{"encoder_arch": "vit", "model": "image VAE", "dataset": "capsule endoscopy frames (Kvasir-Capsule)", "train_examples": 42238, "image_size": 32, "crop_scale_min": 0.7, "horizontal_flip": true, "bottleneck": "kl", "downsampling_factor": 8, "encoder_norm": "layernorm", "encoder_norm_position": "pre", "encoder_activation": "swiglu", "encoder_mlp_ratio": 2, "encoder_head_dim": 32, "encoder_fused_qkv": true, "encoder_bias": "all", "encoder_qk_norm": false, "encoder_parallel_block": false, "encoder_inner_norm": false, "encoder_drop_path": 0.15, "encoder_patch_size": [8, 8], "encoder_conv_stem": false, "encoder_layers": 14, "encoder_width": 192, "encoder_positions": "rope", "loss": "mse", "latent_channels": 32, "decoder_norm": "instancenorm", "decoder_activation": "silu", "decoder_widths": [32, 64, 128, 128], "decoder_blocks_per_level": 1, "decoder_block": "basic", "decoder_attention": false, "decoder_upsampling": "pixel_shuffle", "kl_weight": 0.01, "init": "lecun_normal", "residual_init": "scaled_by_depth", "optimizer": "soap", "beta2": 0.99, "lr": 0.003, "beta1": 0.95, "shampoo_beta": 0.95, "eps": 1e-08, "precondition_frequency": 10, "max_precond_dim": 512, "one_sided": false, "adamw_lr_other_params": 0.00087, "l1_shrink": 0.003, "ema_decay": 0.99, "steps": 14000, "batch_size": 384, "epochs": 127.3, "lr_schedule": "cosine", "final_lr_fraction": 0.01, "warmup_steps": 1400, "weight_decay": 0.1, "adamw_weight_decay_other_params": 0.05}
Rows from block 0 of the decoder, named by matrix and row number. Rows with one number belong to one channel. Each number is 500 + 40 x the weight over its row's rms, rounded and kept within 0 to 999. All counts start at 0. Numbers have three digits each. After the name is the row's rms in percent of the matrix's.
# convs0: first 3x3 conv (decoder.mid.0.convs.0.weight, 128x128x3x3), inputs 72-83, a 3x3 kernel for each
# convs1: second 3x3 conv (decoder.mid.0.convs.1.weight, 128x128x3x3, transposed), outputs 72-83, a 3x3 kernel for each
convs0.52 126:560558512539503494533469559496500489500506472491492493528537524518484511482494467576524471498473434462442433541500537521481493447474514491473499482516498482503484490540494565481536513540528551603606579453519517475469562455526517493476506526501572549524453436488498537526566580489522448470505547496439494543502522530542497507
convs0.53 142:556513507477525474512502538500512536447512520501496507524469496500497485501518511516493507504536466575442533503510529534532498518527535502471501507500496514493490569530518471538554502558555521554588502507508539593643495463510503511500472500494530548530420442484567493548506510558475568499579513515535522532532536512553610520
convs0.54 082:419532490475492513494488536530512489468484491480478479524510536498424476457496552537518497417527493499578506503503453448461500489462471521521476468519474520486484466475477424449510426446522444515522413510501474502487547517496493510546542534551496564521473507437485481532450531513443469447494514483441472517486484529460484522
convs0.55 118:496507497463507498533536572505501538473491470529495508513465437468543517546519527497565496520411483507536524463502478519511505491508533505503475495499481517496529424473512540559524509523442553516446495488577524498466515489524464532495521458504539418533465498496545537465515445531495525474477567518392468493493458496467522475
convs0.56 112:490494438519492450513501503515477455479531540517504503512533493505495547520481516396513416430461537474479498504439457507485493503512479526485492528523499493491505456561418490502598503493483571435518524514508518503524513453566493504557493503510487508542480428463532494414482487286462533532506494499513453514506491451475501471
convs0.57 107:522484469520521557463524461511488453481481498499493483488490517481556467490510450435494526603554499524611554507504499510495490493499470491497493538539473498501538504505452465492503453517305472521494444485502487448431491443473486506491503543406496502467498500432476502426480494505505552500510478465456498433545505505466485460
convs0.58 103:521529538445547508530582507491493499492454509502520503496465489488446501490544493466467513448435455517415492486521493510510486549539545495540540494506527487517508484522516472608500580554577501507498518478486628550599495544491522515468497552524479589575439553519498527558495536511445482521527462497462494461448537526496577546
convs0.59 106:472479497496536467551507520531537503494500522530482501503500506499449498510478525482464548530480488471463459512522484514502482505498513478506500506513527516549497495410486552485406607541478526510467515489452535612572488501441522456526500503532489526494489464531491584440503511449480454490537493513522509483495477469507555559
convs0.60 084:450475485477480504487467420469535498509419441493497502464428487513503519492538491526545484501515554503503496450498459506508492463493458505517489478501506485502473510522472455494473476487488433547496544506509443448464475476486465482454487419536456464487504568520481563492471521436500502533455398581486514458429502497429532416
convs0.61 117:536496522494475515510477494527551547532534495487499505514475582488504464484505508551584503570561533491492573499568497468489489510501493541503563505480513508503448529443477518540427486443492572540599550527549501498497494514553500520584473528487543478515475457432492461525498463551504499491513432468509508543495547536548535536
convs0.62 086:496572501547526442534537482521469484477505480505544490474497472485491421509491391500474467481497496503474504494506420515495502470493527503536461517509536499509496508474501498486493517518486505518506467508539500538453504549486499519468579502531474484489541530495499513451422418437510474473507419540510484507526495508559504494
convs0.63 077:453503487479494502496484488499485487465523483492477510537524500499534505458451493577500526431504524518510512477488477512492522467497536500469508476524482440494472456497489498531547499529527498514493422475496393505500473514551524426528490493455519548502500486521506513490550488511551464522458448487530538459454475488471540511
convs0.64 096:441507435515463507519487486516504476494503466477518462470499497565495509488518415480540544487509489459498525517508442512550495442494512439506492519514489518482509551506421464483434523532426438491466501518437525490495498502530534550534511503516548476449540521518504501514482397506545513463530524520510513448516513516537466447
convs0.65 107:512502579581457567535554565508492517521435502480498549492564498520451507505585514499477561447454506538530539493489544511516523551473559500478511489474489490489521562493532484547530450511515499513537502509529538519515464462478505493514505521508562551567500576506492482555514589527475479526562482501551481499476571530487501534
convs0.66 086:538506529467483505466507514515506490521500513514474489431482504481490468431440506555470545490502538448499489475484484479531519458530523475500500496500503492463505504499480467485518522476483527453513567512495488500552476500499482495496450501479499487488459411482492517473525518478636486512495479500451520441402539462477472490
convs0.67 120:535563535486456470511495458524475553501555497470460469501405518449513499511499452527458542494480480529481542547503498442484467504473509525470459502514498454495482517554594497507505500449434522550519471518509482505555562569468438555475493489467512559549447505480521442448502521508510540571503486520573482483489428472485533509
convs0.68 089:437459449505498491475490498520517514508486496493511505486583553467544449488534503479553467462486522480558503485480505534495522507495469478520494517534512484515481422423427527508477485485510337414428478420513434499500498431525550466479510504477460519469511443488494500517430541549512449510521461480441512520489545529474487498
convs0.69 071:372475516455491528414502495493522502518514548495558506477478512503495480443493488462593533509584481506510494432466504431511512438481486499546449449502494468494469482502554369487486464511454488503467473496486449483486534525504523532521463492486497506552526469517525486493391439517513463489455438521494550471486501501505555482
convs0.70 067:488528398559490532516498527500489424529515487496515514444390470594497457578512481457528442468472503513526510472492493492547498490500544498541533527509470505513459457454382489496529517537487486497399501532469512518452512515542514535527519458484496517545495506507512491500514435399501512501495488490500436438500501499544532531
convs0.71 087:505494389502468538491550527525491482486532484511493498478507491534499422522520431466557501499471457438527486503513487511510523497505487518480498475461479501508471509531405516574485506457457510522418527519585530540450483466500519468546533501473526498475467534400474518397507523554463466483535453333436507427495465478510507405
convs0.72 119:436465486503488504469505463462503508503482526508496485502504501459505497453477494495434487455506584482478450476504486542540517460505466484526489540486483544500541533520499518619500510500493495516472530489491499621485456459520539477471518503486500496492462498436503420463379488400507490519415473497368524440512523507478496493
convs0.73 101:453493456494519496500476429495489481520462481471476488520522464483502488462477508536535493514451419417462457492464514524497528493478557507498495464480455516559527546462485576501491527511476519498505530506473463488443482565486474540538479548512525498487531447477501437511481511512520482506475550395481430456503473478511440465
convs0.74 102:472493459483509541450518432499491457473494488508524492480471483483523488488543513502513396493549579482502485460514453551500499454517509488514497483503463468506507541573444557536580508521487499500455510537456467513453500517626565468504493484590449507431506497486410514519457504523506509549503410463476482433516509503483467466
convs0.75 101:492509465508520475500495436513513485510501496514572541460529512466500512468503536533494507483501524462567453532491505489505474510476463499476521510542481499484503486467466521503585538454500522526452533467466502459360453456510511536488498531478511526515497485564531417459547547528557409519508558454476477501445541523527454378
convs0.76 079:436456489509485494352424475486516471532470501450552487507534530395426512410448464435487427549461423465499435526471502555518518474482483485518505494490490498503503535518372522503455472455510439538483496529489459514406558500514548524518485468522501511467502475486403497462476491489483463547441448453490544536517506543455509452
convs0.77 106:463486447489507480472480486471483533512492505524517460534472476504468541465505435475396522480521507455444472517458439416487442503466522484498508475498520487510488506473448485464442447453512443448405454540489458510451501502490552468516499464488511437477511487514489529453500450505500476446450552520414469472534535470469460471
convs0.78 120:526556528555526509528517472531567521562555471531506512464517540472491515511506521530591470472479483495571490506545578564430513478549524483501531476535492502498440481496530521598496528486485472587516484475574503514504501495509472496481501524527465460528563401496470459443558498475482484497474443507532513538480556520533502454
convs0.79 088:481531522491494533390508487501492509484456458468538486469482497495479489532524480440537525490510515489572455506494499476474522467512465514504515547545520560503495495502526432516488482499492494521564487470543459500426521522549504513550518512581487511529454563527444466505522507522472457466432506524462460486546442486471531441
convs0.80 080:464522461481499463523482503552523523503497464490488478438540400517488502518496472489434476574512427515457499504517446513472461486492498471564522413507466516534462489476433497479490491507458522453421522525498509497486501469578489479526509523458505548477466485557534473489468456441498494454492516502382494335457532530485500425
convs0.81 078:427576479472515506491487495459502478505524524513508536483480463535466460485502522421461480487519501558505464463490454487462512525476497569584511516520473547487502463437490502576563565453514429486418396490480502522482497469509471454477494504500456359420544565491520496459437419500471498567502496556457433423541522496485463523
convs0.82 107:513603551527494471459536492510476458487464493469455520487536496521486492433522444515469485498481453494499522535569487495504476500495467504485473506447499486482429484546499523566471506427512557528547517521501485457482510484501468562518510563477492502543464498420531450497491563540506530487481492462519591552492440479459511496
convs0.83 083:468420470514466501482420521499488482482451476490511477488490494465495474489483494421488483529490468487502511448495550507487533498493517511469519510521509529523497385490479572531528538498500324485476428497513483488510473540474526504524484507532497489513503569496487549524480424459528497490502617542497505499514519509483515512
convs0.84 089:555497482484502490447501461510492500514471518473502447514508530466519502481501468527501475534525443445463503479464467517491498448513535499502469503535499454490509488477477512518512509472557502481460510521497525500465485506530479500547473490530489457498478531538443497470504518471510505519418523453487507447514542501489475370
convs0.85 089:501449483498448478473470493525487467461439524482476512485466574484497479476447468523474472479537565491431483433547496508476498479465466498498495478468469518475511475462494476432528561465505471472481479473457451569479538549433473511509480443490479498523517406502427463500485502423486492466513444481415485485540467488430533492
convs0.86 107:546476485391488473425559499510494523453503490439518509435481488559453451433513468528510494345458480429510497484519555539509506519512499506508467483526513531488499411546483546535459497505467462497549480509523504487530521476501508443507464518561592519480498437457519497486467501545498547510514414465411516471469514499469532512
convs0.87 128:496489541476474552550493575518501457484592551498484474469507509448491511466504483516579489475483495490470498515440504463524551527536538504529530550537518455493454476546460483543488509508505492522629507512458516513502505507501482523573442537557518499524539409473491517474507551521547497504587544521502520505418541516533550527
convs0.88 113:444519528500512465508534477459493508486515490524513468497448482492482446524460470495489487535477538523526511458512496463501477501503509510502470474502526497480498524531518501554545490526502465490461468482425446504448551520574581519536458518594486505533461574533422501540440428487457504445464472526455468518498482476455492470
convs0.89 127:455505422488513507539514487503511495525534499505525496546550476514479506554514475472470491484482515543462509506488478562529514494479492526473509490456502504516518513387569551467497426492483518512457498504512430520531526512541489534500493488479500508518504488555527511496479421429476421493494524508486438436503498484560534489
convs0.90 129:548504547498432515529468532500521487516437539512485503533515498468494520522547517503524532463454484495472501541517502473451507514499485501527462489496477452454455499516491556456522510421507570525579477452549505505533497466512510478519463497453501500543507526449540499448555549572487415528509547550498541496538496489516502586
convs0.91 089:496552501493503494480506401538468503560511452508529449488486542503490529477523472468487531506481474436545513504509464544516481477500474517542485501551510493502488450499531484419455436463473434500439457486399465426404498489468522439470516519481509488499541569486453502478522546512500493465511468543439464495499483536450518478
convs0.92 090:490515522500486515462470488496512457466476471460435519523507514510538473520481437473423394512516500480500516484531516499522468459433526495496526492485461454529518469499454560462530505505499514479461511455432447489439523485492478462438482499522456485422488476412480479387471516429452522537491487397479536492558522515452519408
convs0.93 120:501493481511496504484515489501532500536497453494500496523529537533506519510515504501527514522507536438511530509618551515503501525418510528504490485508528486567520474504488497419535513508491513530531510495517447512474501513487522376448458516524543527517443537500559455528527547531489503534496517514522468538486628498511507530
convs0.94 075:489505534472536524470496554492505465509514483444497465494505514435488502447498523552474410469503456488501473487516469418496500500501493410505478493566504481499483482490483449504533508486513434508511403465524430520528489508532548532495506520507424502429565550508410529462403488484530478479468465484496488520483497540502532507
convs0.95 081:477544489491508513505497413457510508454511509503528504486470543494496481492478502532508541548478534414453459418489461492478463485500485502539480498507513441485504481573503564509510468489495517477494549554496521456509518515529483545443577421464435475496502512478527556555554507459496497502438492470477510398557491481434504504
convs0.96 132:522450501503542472500517529494490490482521528513492503466437506492463541479463516393532413556512473474573475491475488500542494533519494449536471466442482490499500510577466516508470533534523476513456502543517498517498514499470518494589493521496518428499549491419491467495500411506481465504457524498497500531474500486525534539
convs0.97 086:469497494526482521503466506460467461508512542509476476477453482496525556499514488508415543480484497482478520472490495486455483492489521512485477554482508505521525543494473456488447482498574394466450530500486500542513537513591500464483491490473557517469491477502507503455483552402402477542459501415412440411492496548431459522
convs0.98 088:515506522479491507501509507520539545511489483488466500509501354497493471457474500462491476486509454512474499499471482498494463476505522523482503531494555504504442465531495456443491498487510483507561507478451528524475504512467521469432567483446498495521571534550556496502510501492535435499459468537456543359523552503462495437
convs0.99 088:515544494455498518446499467507498429524518531502519445458493511459512483500484522512511510500585451539482414495476421500509530441475377468520488438441499508485501460530551498371489488430441488496450478476495493479367556464549516518558457493501496506475499550490450455518530457465484529578462446395464503500490513534427500442
convs0.100 087:505496432522545467478513479488459468567508542512533499484472544551481497537479498485505513481497492496485505512474447489521473539464460509553501514536475519456502551501491536504593465524523494499460532508357485500462451460527447545513523491514469478389441491422455499465422487516524549503460511479491421436520556556528517532
convs0.101 118:498528517495520462530497529465486458462488536440473509511521554492493523517505497518505503487480506505479481480419465512530539515522500534509508498521514513516506450549444507614500549503524492403429489515499522551564519491459499535505512515537596561504559494511499534493355480424477494559529574542382458435517556487512509500
convs0.102 098:418504465498469510498459475490474482458475466527507455481541563486497495513487496502471432477497448471553478468502495506538516469491483509510535488492465460507514444468419474500535536543533514489500499511479498518475497469528516515510433476499519464494526523500498493492519458491545538498501512486495486460495516506512460437
convs0.103 128:494489577495476500507523542511491508469532519479472479565579602522498541553534515559467479483556448498539509502565549466534541501501504478484506488535506507525507501616567462513562465462485508573531509488512472492521491538545498533539447479586478447448507402480419469490482490462550509582552451471550477509473516569526465498
convs0.104 085:544547510459548497486525506440492450502503477446475496499502510508527499499488540475482511471515507523494469413509513475499493473488516478497483487454519512517495418540460532506503565525538365543518454455481492486478566516535486493508487478503540476511470499457518483525501442492531479484521492436530499538476536489411491504
convs0.105 082:549474417505470535516479439493516464546506478490502468500495445495537526497494425474493545533482511505497512499499435504539518520525480513512562476500500489560513541480496485524539445508469439457367486464502495492438544530577560493539510529527479486524478454473494525495426483430594557478499516520499508464483490529465571445
convs0.106 095:552492532500427527506430538523503569503507515535511537486512446521520502540513515529491483560467461532489472517505533456573531533525561483490528538536477480499491499571529502408512562586488558535556548477492520463487473518472506511555556523493562517533496567573519542544497429463488377501492536536512457513506514415596507546
convs0.107 082:508497521504470499490504479501497433509491514472498491506410515506523503474530458564498441512518492488464486466481407524473516512486480491489505535504518496479515441381553501521488517456482465437404502506466485485519476504496532519472508532473468581441512441557504456468421485394498467569486456512462415409438470536459493433
convs0.108 102:492504522477482488492494510517534493481465499505463510500483491503511436492530465516502552487484511531463547513467520493443461503454467498471483477514494490488422522508520451434578445515416543491443499522481488486555515511484503529522550486455499507507498496512475430483562533431498586383445525444501486419463525457473471413
convs0.109 110:492530526536449555502500509493500488527489471495515504512565583450555493532501512509465533502418520452466473496546540480443455505489500508456482518464548485479508528420481518438460442516505566595579523546502531503507507489544481530517487502497491507538453577485498479519525570469455465570515455482566529557519556503543471548
convs0.110 125:545497452549518473548490502511514511501542504517494522528501508580499491502475495454501511490501419481509490496518500517514509531539493518501493536502530527524497565572495583581458484539491517501469570464499484470465507472419499512524501497497478478562482512513471470487498465494494526475480500464503516506483519558565501535
convs1.52 125:411501467525453487517339505432524480441491560541512536505539477462537552472511470503538499566503440491497492480487498495509425525562529467482522522528505472607517475490415512530445491488532477511474449503490434480455518535541486547534429577503463477511415494555506516433501460488595521508517490449479450486467535460435542561
convs1.53 126:473539500581498519461440549472509507446473510525476527547543532454518449508460497452530438506486504500595502435607501510484444568476527516498468483495515523555524456449515469507545501500465432409502596503531461542497485500545517495507481543490481422415500510574496514500508483486499483519491490531510492530501495469465472485
convs1.54 083:454538549538537540540542553454482520456535422468551501458501469504509566519541537534539474518529466504512499561506481547492432522430360543482518548526485508478525529546492476501487417501442539497498507553523493464500509398416476491512541356537537498454547530489486570412508510499473492469497553529467540513463475493474521532
convs1.55 127:411559492466526570492429471498547543519526582452515526446568482471494499501537543505429492496527517482463487404444571501492479512500479505481507501530513504536427540511494506447486462485514578564505417487559502491438436585506497567520502494436545502425510504516487528502515403492551446529495526516518492588501476504482502523
convs1.56 105:480506487540506521489464480482475481569540502531503465560409495406548501511438527462501501490473461572548498469569479495509464441614535479531465513496448467496497514502400402520513593516576484469417515467506506446417522414522572565509505540451495492438501536487495472472488511425435520511557502476518439500488484469479497471
convs1.57 097:518472502452486489516460427494496496517454479493490493549505475438538514495565550475506540483509456474560630546461517496487541510429413469519466568486457515469497599457499475554486472502501479516496482493531409508525502483496478469474434492525411422567505569501477569520516565493437511589493528537485488477530500543495516450
convs1.58 115:461495508503486518487416473487465549498468562528510515489453519494477497492502520491556456537541561538484491468483430527460490537500536476483524497557499519487496505471455493564500514541535455520491501500528505510443492400531523495500488487487503515500448485525482463502486611513435520511466479509488522551438514547463506546
convs1.59 117:508552484518488485510536484445565436418570452480502500465549481542531583442549528506545539459500517488524488561490502468531496487455502547481492508472472504493528501512438548497510503489493496411557517530506490524477475557522431550489510471542491378546477486537505501474512481486552490511505475541454495431524542498490465482
convs1.60 088:473391442506508427469501523508506457461513455490491523531526504497474558512543510467521501494452514549482478583498525501439493508530517536535558515499462496464493524436520489477584491500523576542514504472497484487503585536534498459504561491507510505505487357499510509540408538545485476504554469515467496442465481596419505514
convs1.61 122:516464450498566555539565529516461482531532461452486533540498549519488437483539507496551523433530433459537443473516495510557461525460507498487468555511522423537502495482550528513507486484465508526513491508468481497517415580499456528515497491588471491519543465501510541438447560507500475470530468495480508468498521536518449501
convs1.62 077:466515505514556394495508445495497525487495446461486506464561433591579435499527520542384474552480501507460525543477474514524549566540520555495464497493447455474443489528452609520478480602482536488506459589470426532535504464430560469492537458500532481478469455470471607557469481500494460522555581513495523487443551521449437494
convs1.63 071:546474410492475496449565525463477488490493495499569446532546436427510541538541519542530508558478527515506528493428578490522506510509506552463444514506475577526472513520539435459457488553492504500511454498498473470533523510503445557452502525520480519451503618426421457494472517497492437448494405411482441490579502468553464463
convs1.64 100:430400397522515468553484567447448512455563551416540465503556498501408479506489498463459518476449488479536549497497577607420534492418494450507557469423510529494530542505515506512535565471504471423481560515510511546559532511541504368530417467463504509487535493482565557499540498490482537514486529502522529461524484507493494498
convs1.65 102:521403500481529480483529524519410542496462428524498527515459499482550513541474566493479518444527568523499564474504548496535537467549470488506465576456542528513502569426478416567498528497497495524512489505551412495525471495521455520440451477465474584521539489493514500516493502490511500529527451558515489523504512518555439490
convs1.66 082:502515473538578422483536397520506498504575500547549402460503542513494491508501579512502593514506507496528426507494499511470505597573519517479543526407465546474452549473509501519489524483535470504517530555421443545387509498495581517446481479449529525482579559565502512421491548554463557529448473583518448472505477543496470517
convs1.67 127:506506476531552565435548468499505515504491522493494480502459501537498473500540477489487501554481539457506570500498445470524547402552473433524500459524528551518490552503477503433510466385483423535545503504523563418494494499512504381492562447472561552437534535526520472522496484496472548545476517554482509469559465459525543432
convs1.68 095:467458496458483517494504515476516495507545477478394492473518494546562606512454484500477472521449493563508513545503517475388427517437498575474505518506405493479568474473505501523489481508472501407473474510501498507520565537505550497484463592532470521546541522574481456544485514446516560458448483494489561481506490511490474510
convs1.69 072:503548542480522476530479585510433511506510443524512458540529489526444518467539515505507483516466502490496606501523565514445579521476596494428489544526530551462450505430496509525540490491510551495434501512415483441541633449424544538370531588475491460491470500514486515484486501524497474508490615528525433442483469549540475466
convs1.70 075:478499494530538486580518559494447510497502501445403465530476476437461462519504478483500487546485464547505503535448594591444522512491491507580491502534454428492497534380517529538510571530505487487497536492429545457488512517474499423491409451400422543492531568535439496431503494534512525517533553505478448512437512498476524496
convs1.71 070:454442492512536446518477482436493463466489460507497497565513511519453487498499477498457500482564495486501523421491500462398444454545530535508559466488562513537503592535474523501404523489486536442493444547441520485492453501469459588482518579464548459581512451504538490476527530481539416499407425475478470471471484536503493533
convs1.72 120:487517468459444435452521523502525523494528494484533556495551543482469593468477511496466506500512521521480518502490499500477434511552567460448501447520444519537481482526512544500573477504562504393485496473501416466502496434548505532505491488450564515428491528521461580481581432497606413499560514540507507519503524453543488485
convs1.73 102:472495530533487450569495488442545526443506503515501485516486464487500502548586490563522565512460499546467513470502456498495397407495479483454502510492483473529480515498513492436480439445435533547522521426466541503486508555595516520501522416418472578492533501453521507530514471486450476516453505514514521515505524523493514497
convs1.74 093:521543646447510566484556547498520540472523554460501555513433483548442481514492498503504500498498494531529498489490496544391510613457487496471504497526519494494538477466478503443488517477496479498489515443504499522533460470499574597371491495570442502514493541536535467488496522471501444475560454437477503506522509466553510508
convs1.75 108:552484484523479462461499523473481487404506478483463562481509462492559558468465519491487547488499497509508432527438493522488492506447438507553475489469478465560511479522518508497494526499427586523506484420535509498501504491532504498481492541611549563497450445554460444477456473483540641504514483494537482507513487462481525582
convs1.76 075:496580575507517477476502515485423520474530479513459524508512521419488525488471473581468500591467459507501502514474481501444483486538495532531504512464471479546488518501439486484520596492502501498542502534526531432441485499535434507518496520465471481461513570564510479457517503478543503418491514476499482514477433423474515479
convs1.77 105:546511525471463549554636527573530457524488503486535527535517522519589479520499470524550539539532464501532427427562496510441496547555462517569453521539526472499505432482471478537524516528453499440525445547526526487488473509524502533500521430445513497496486518484490553486412500487602452557463467450520568459501469510497484472
convs1.78 125:534566487500436417530481501499528510592492455503482508504489505470539521475499588542439499555476505563436501499487490528544451452468471471459486583421495418484429512473494496592547468503514530511486485505549500449533377412493455529558466439493521503434481580482431462514501508534470478537628523477552523509441504535441450493
convs1.79 100:513543474388563456521548572499515494422540456508491520497426469512575550520446488513504474564431490455479539474494490522504481525488466522518474521499486484570492541444474422586560500468526610505507482476521402499523507469513468503441461610498513500507467501520443506578464501543498500537488399498528487489486505521531529505
convs1.80 078:457505488519527474436527497501525511412507542435504476488478483562530504590506568462487492451478478489498481506541510498565510537467444521502510547467526493391472509514493469568478489505510405500498482485441498481480438504513560488493493577504478472430521496448558458532493426479595500499515540436545536509501483565587541485
convs1.81 079:460495508543509521528462479460491460529510495477419491492545474473564502503467479535506468501501484497529518484528528471622571513560517534504486526498525523440431448495455465470513425585542540490474527501515500507486563590505504573591422489501504534499519487465503483553416519510523516452519471508441519499520550496488622524
convs1.82 124:500466517547467525507390509470500481500501495510481452514432496487499513530512551505539492497485583500565487512499480500416571511466500489505481498508508491516480462534509430528519545444515442509504518495502508559428501444499497497502416550459526491523512493595497468506533562488404476482466455551461498510528478525485513435
convs1.83 093:479570557461453511636489423527449489546491526498513422573538520489512533524498485515530479482550461500499542506515500489520483487512502554446464500511529425507494475526499474481482494527559533457463425474504484425553535501465508508613494519486503455504478475462472497538510461551516470487510555506470490546473473502558499482
convs1.84 080:513468476457472502498544507503500524553521547466514496544535537506511506547495468550500479511518465488469451474473496499493529483481545545515531511565517477515518425512428509467556500462472539535480463543488521486473479437512501601488537437527508542502514448510515561554592518506512480499479508556501488532535443522549495527
convs1.85 077:549528496533593527542525506445528436443552497487532570495565504528565561479542538483504502444461522501544500503527512425524455484422502516564509545549504549566501426518480490475490481554545465528497524565454578507454536520529541500598571485541535549516492549428420507521490399503527516512503425546495560509519446482502499485
convs1.86 093:545496517504488549503522397505508513458472527479522510525483528497491423494496495531547503518551582502466502476448488493492457497557485524592523528533509574533509524425499501487453508469554542557505511589477519520430520556602538492481492541539549482561549559477549458444461520440478496504462513470506446524497539505455489617
convs1.87 127:475502492526522533522534513518470542502433514543480496500486516545478505483498488474564522478533532500519581500415484409480501559669488491508515527498477506466557497483474512513524550569465471512484602515415498534543549423461499586562505486483521480465524558426477499485442501522478486486505492541567465464460463545527540494
convs1.88 115:545377392495519589428522480504503449497553503520424486441443489517415522478501507464479520518503482505486499466466483525579566402476488497472485487573487494461463507551489480499561498529511528506495487540508523479463507400502543471430467495430483474510483543508483503478454500568518438501505599568484540499461424526505538448
convs1.89 138:502561442543504497539502545521501495497447456502470494538600399469407523488517504510536460507529491561488512550510511494522417490528464560428530462500480434547505522578492492514464458491497555510574487462489515450501473501523434448501436515471510527457415550490478525475510483505504510529538493531543482432407537481480476493
convs1.90 135:475508557426511572438547500512503464415531491483515513430499500508471475542517504526496546505493521454489463505466453490570459480513467485525534470532499557469518487556501490521432606491505458460521469528502480548475494470518478538454491507483455462535474518507398452499539502423493463551437504446492500508509484502494450455
convs1.91 085:552493548436536522487509460492514526527493494458560500484474498553510498493484495521452562466460497393471526478459504422481487494503557504479489638469546562488496454446498459519424392524471517528416473542511518492531554371502511535463546531548502474489526527549559422465495499466525528505505497513541478490499442438544552490
convs1.92 083:474432500574543511444443538422576500503503474525497541536499451509470448483484508470519469463536526475552486502504479500451500513452550502468519541592500547494520516499467569484474487562488391423532623488533499476484331482500525519495593494523525438492560533505553465491518507507402463521479503477483509486518499484441457515
convs1.93 136:534486502462501519509550482520499522508447505518519494536478478512520398509504488451454516433536472514494499478546496488496502484417506519450506516540514524443523560517472480529446497599521505441524491529513461513498515505533504617384503398566448538514531488519493489469458434489473504551549432490498527499507458513463479543
convs1.94 080:534486477475444443479520461476504459534533474506509498514558550530514574538471493515498569503507493510528482542511490516439529572442509518474506505444467502479611478508508504486507502546486420442500495497498491501469516490496574488540556456488474561572393450515537495633517502506503495507471521519522503450528439513569526486
convs1.95 077:559549468527573483500465513516511457509468522477510534501509492524451487531480526456522489496501498457531467520490527542499545499492552493503539455514501485450422491452495492424410422457519455539555517390475464487462516519468606458482512430482499556511570502545476453534522507493460472462493470452404477512518480436452498547
convs1.96 137:576502467532481491532527499541478512474462529500516508490512503494526545492526491475413500518480479527555514524472545488496505456504503539436445517544499587413498512503555533500534475477515561452512468435502557545497498520499383515512529480489502537509500451475542592496411555589487456515484507499496603444508486495491469499
convs1.97 085:441659489482499429470437521522560499461400508496477504475501494451510507473526539447504501547514563432480535469468511510565593510507530494512505476424471518581504446455497558516509543501461502470471474479456472493546506450511474415516427589538537480513518498596485479485485523543538497577497418443477512505519522515437564568
convs1.98 083:449525510499494537424485471473533507515494472401501505499548513519483496546584512504492462532488480451452517480480532497498468569450549529497522536485513507537444496468469429512478500550469512545400420491427436544430614516457458497539536550491584514427482536465476520512474476515480534483482521443531503497471491486594436519
convs1.99 088:509480522475405525491508489539518488408461507519495509423493420545500465541528489506521491530531466503480480594566553481475505495518486466477510477652530510474528511496470610540498438459509542498499503564472517470513521542470485513450515393494486496501545540449515479491516495512492458515549539516496545582537500503540546497
convs1.100 104:508482500597572467437525512528561504522507419420495484503532552436484544472516497540463494511542559486546484470552504502388560617467486528554435523436475541507497460560572495559516504457419521516536615509467461512536513537544496439470438508467500532527498397542558571546503503536531501489501452584508533497508410462523496500
convs1.101 108:516486474602520553408537499462520518554502586540521526535437549497429482498418347433535503476516507488479499491479500447428514505594501476510517509564505516590495501522489459481487576454459358517500503572485511538474409537499454440505580514515509465508493536494503545467504414508426497435467464547526513466450469386524535543
convs1.102 085:503458453556476448505510536516454482437482500487504490475497478536526488566482546495511511512465482528552440580510532541382530423449519490496486500507507416474490483508536501513521556484477450437488521521487530487478481499506462529480484457530517522482493449504471508436471459458466521488551469494471450426492510510461468483
convs1.103 143:489431454543513517429493495494520484495483506436530516495490516445472507409464503485469469562533510492516443565543480399443565478382497493525478564497508551522528527491516508460513469434491471454552574495538505481533465605542518452539489546560504487532487417479623571523485535542497476471522577481511529478464484546467560442
convs1.104 082:510498512486444561583465426454472555534473513473495499442557472511508503513522482555440500518540412521491483455462492553482511543487523535449497417526527505488533489450502555481444483545550625446513463496576498527498549499528443503553474455450533531493483470555498597488483615494530551514544565496478506490535494488537507457
convs1.105 079:545526499430523537515514440491490484547517506536479504560539539503427491539490439465508437445497488521503480482503529527483446491532536434458498466496488462479510477533589582471497439505482465419428442525559501475502455376470511498500570450485457460461545549570489500519528554590552475422490483522507521518463425468550490443
convs1.106 091:448547604440467559489601515461555504448471521511550510457458548490555545456484494503508483480500462505440501509499485501479611457454481502533515550481443444445484492528505492501529530406455516477509509531431548547492576538532557460511510544558517581595515503487538537522534478563522462553460513471469496525502442425518511503
convs1.107 079:538544456635516472530455450535506429515555485505433487466506486549474449475501460488542502519424458578495489574509501547531483560567581464568574537500464520512498542496517422594492476612492461449499512500408548513512437379486542467474458505521521503432440477497529476513490515525455366477538473554557525481420509575501549510
convs1.108 105:537554519540596458530472468500517515576466543554454484548480500512479543561513424442504489414570521505489519455464469488527524469554552492505527459439453481551517554489491415549477467498504448472502464530467505475489566484517513415492507488532441486531488558513469486474512419471483532511496447495540500483493540497520476492
convs1.109 119:437497537359522441618491514482448467509502511505419497524515480447514585509430487533494468461503443478523511525493538544473535507498507545547500437529420460574559475501526549407507552521476550501522505457505523524500569495515494388458493492497505512571472399479491491564532523493507532524463480492469534504534526503531499491
convs1.110 132:506564328558473549502396458496487481461527538493473460527586488525394493495495445466455560528548475502545533589428492496488539500427551521491487512497500536527500547497560510511415507443508453440520474482481543520459478498506445475520500488488554480466487493514464549544473516535519523452500530496520451498463511512520502506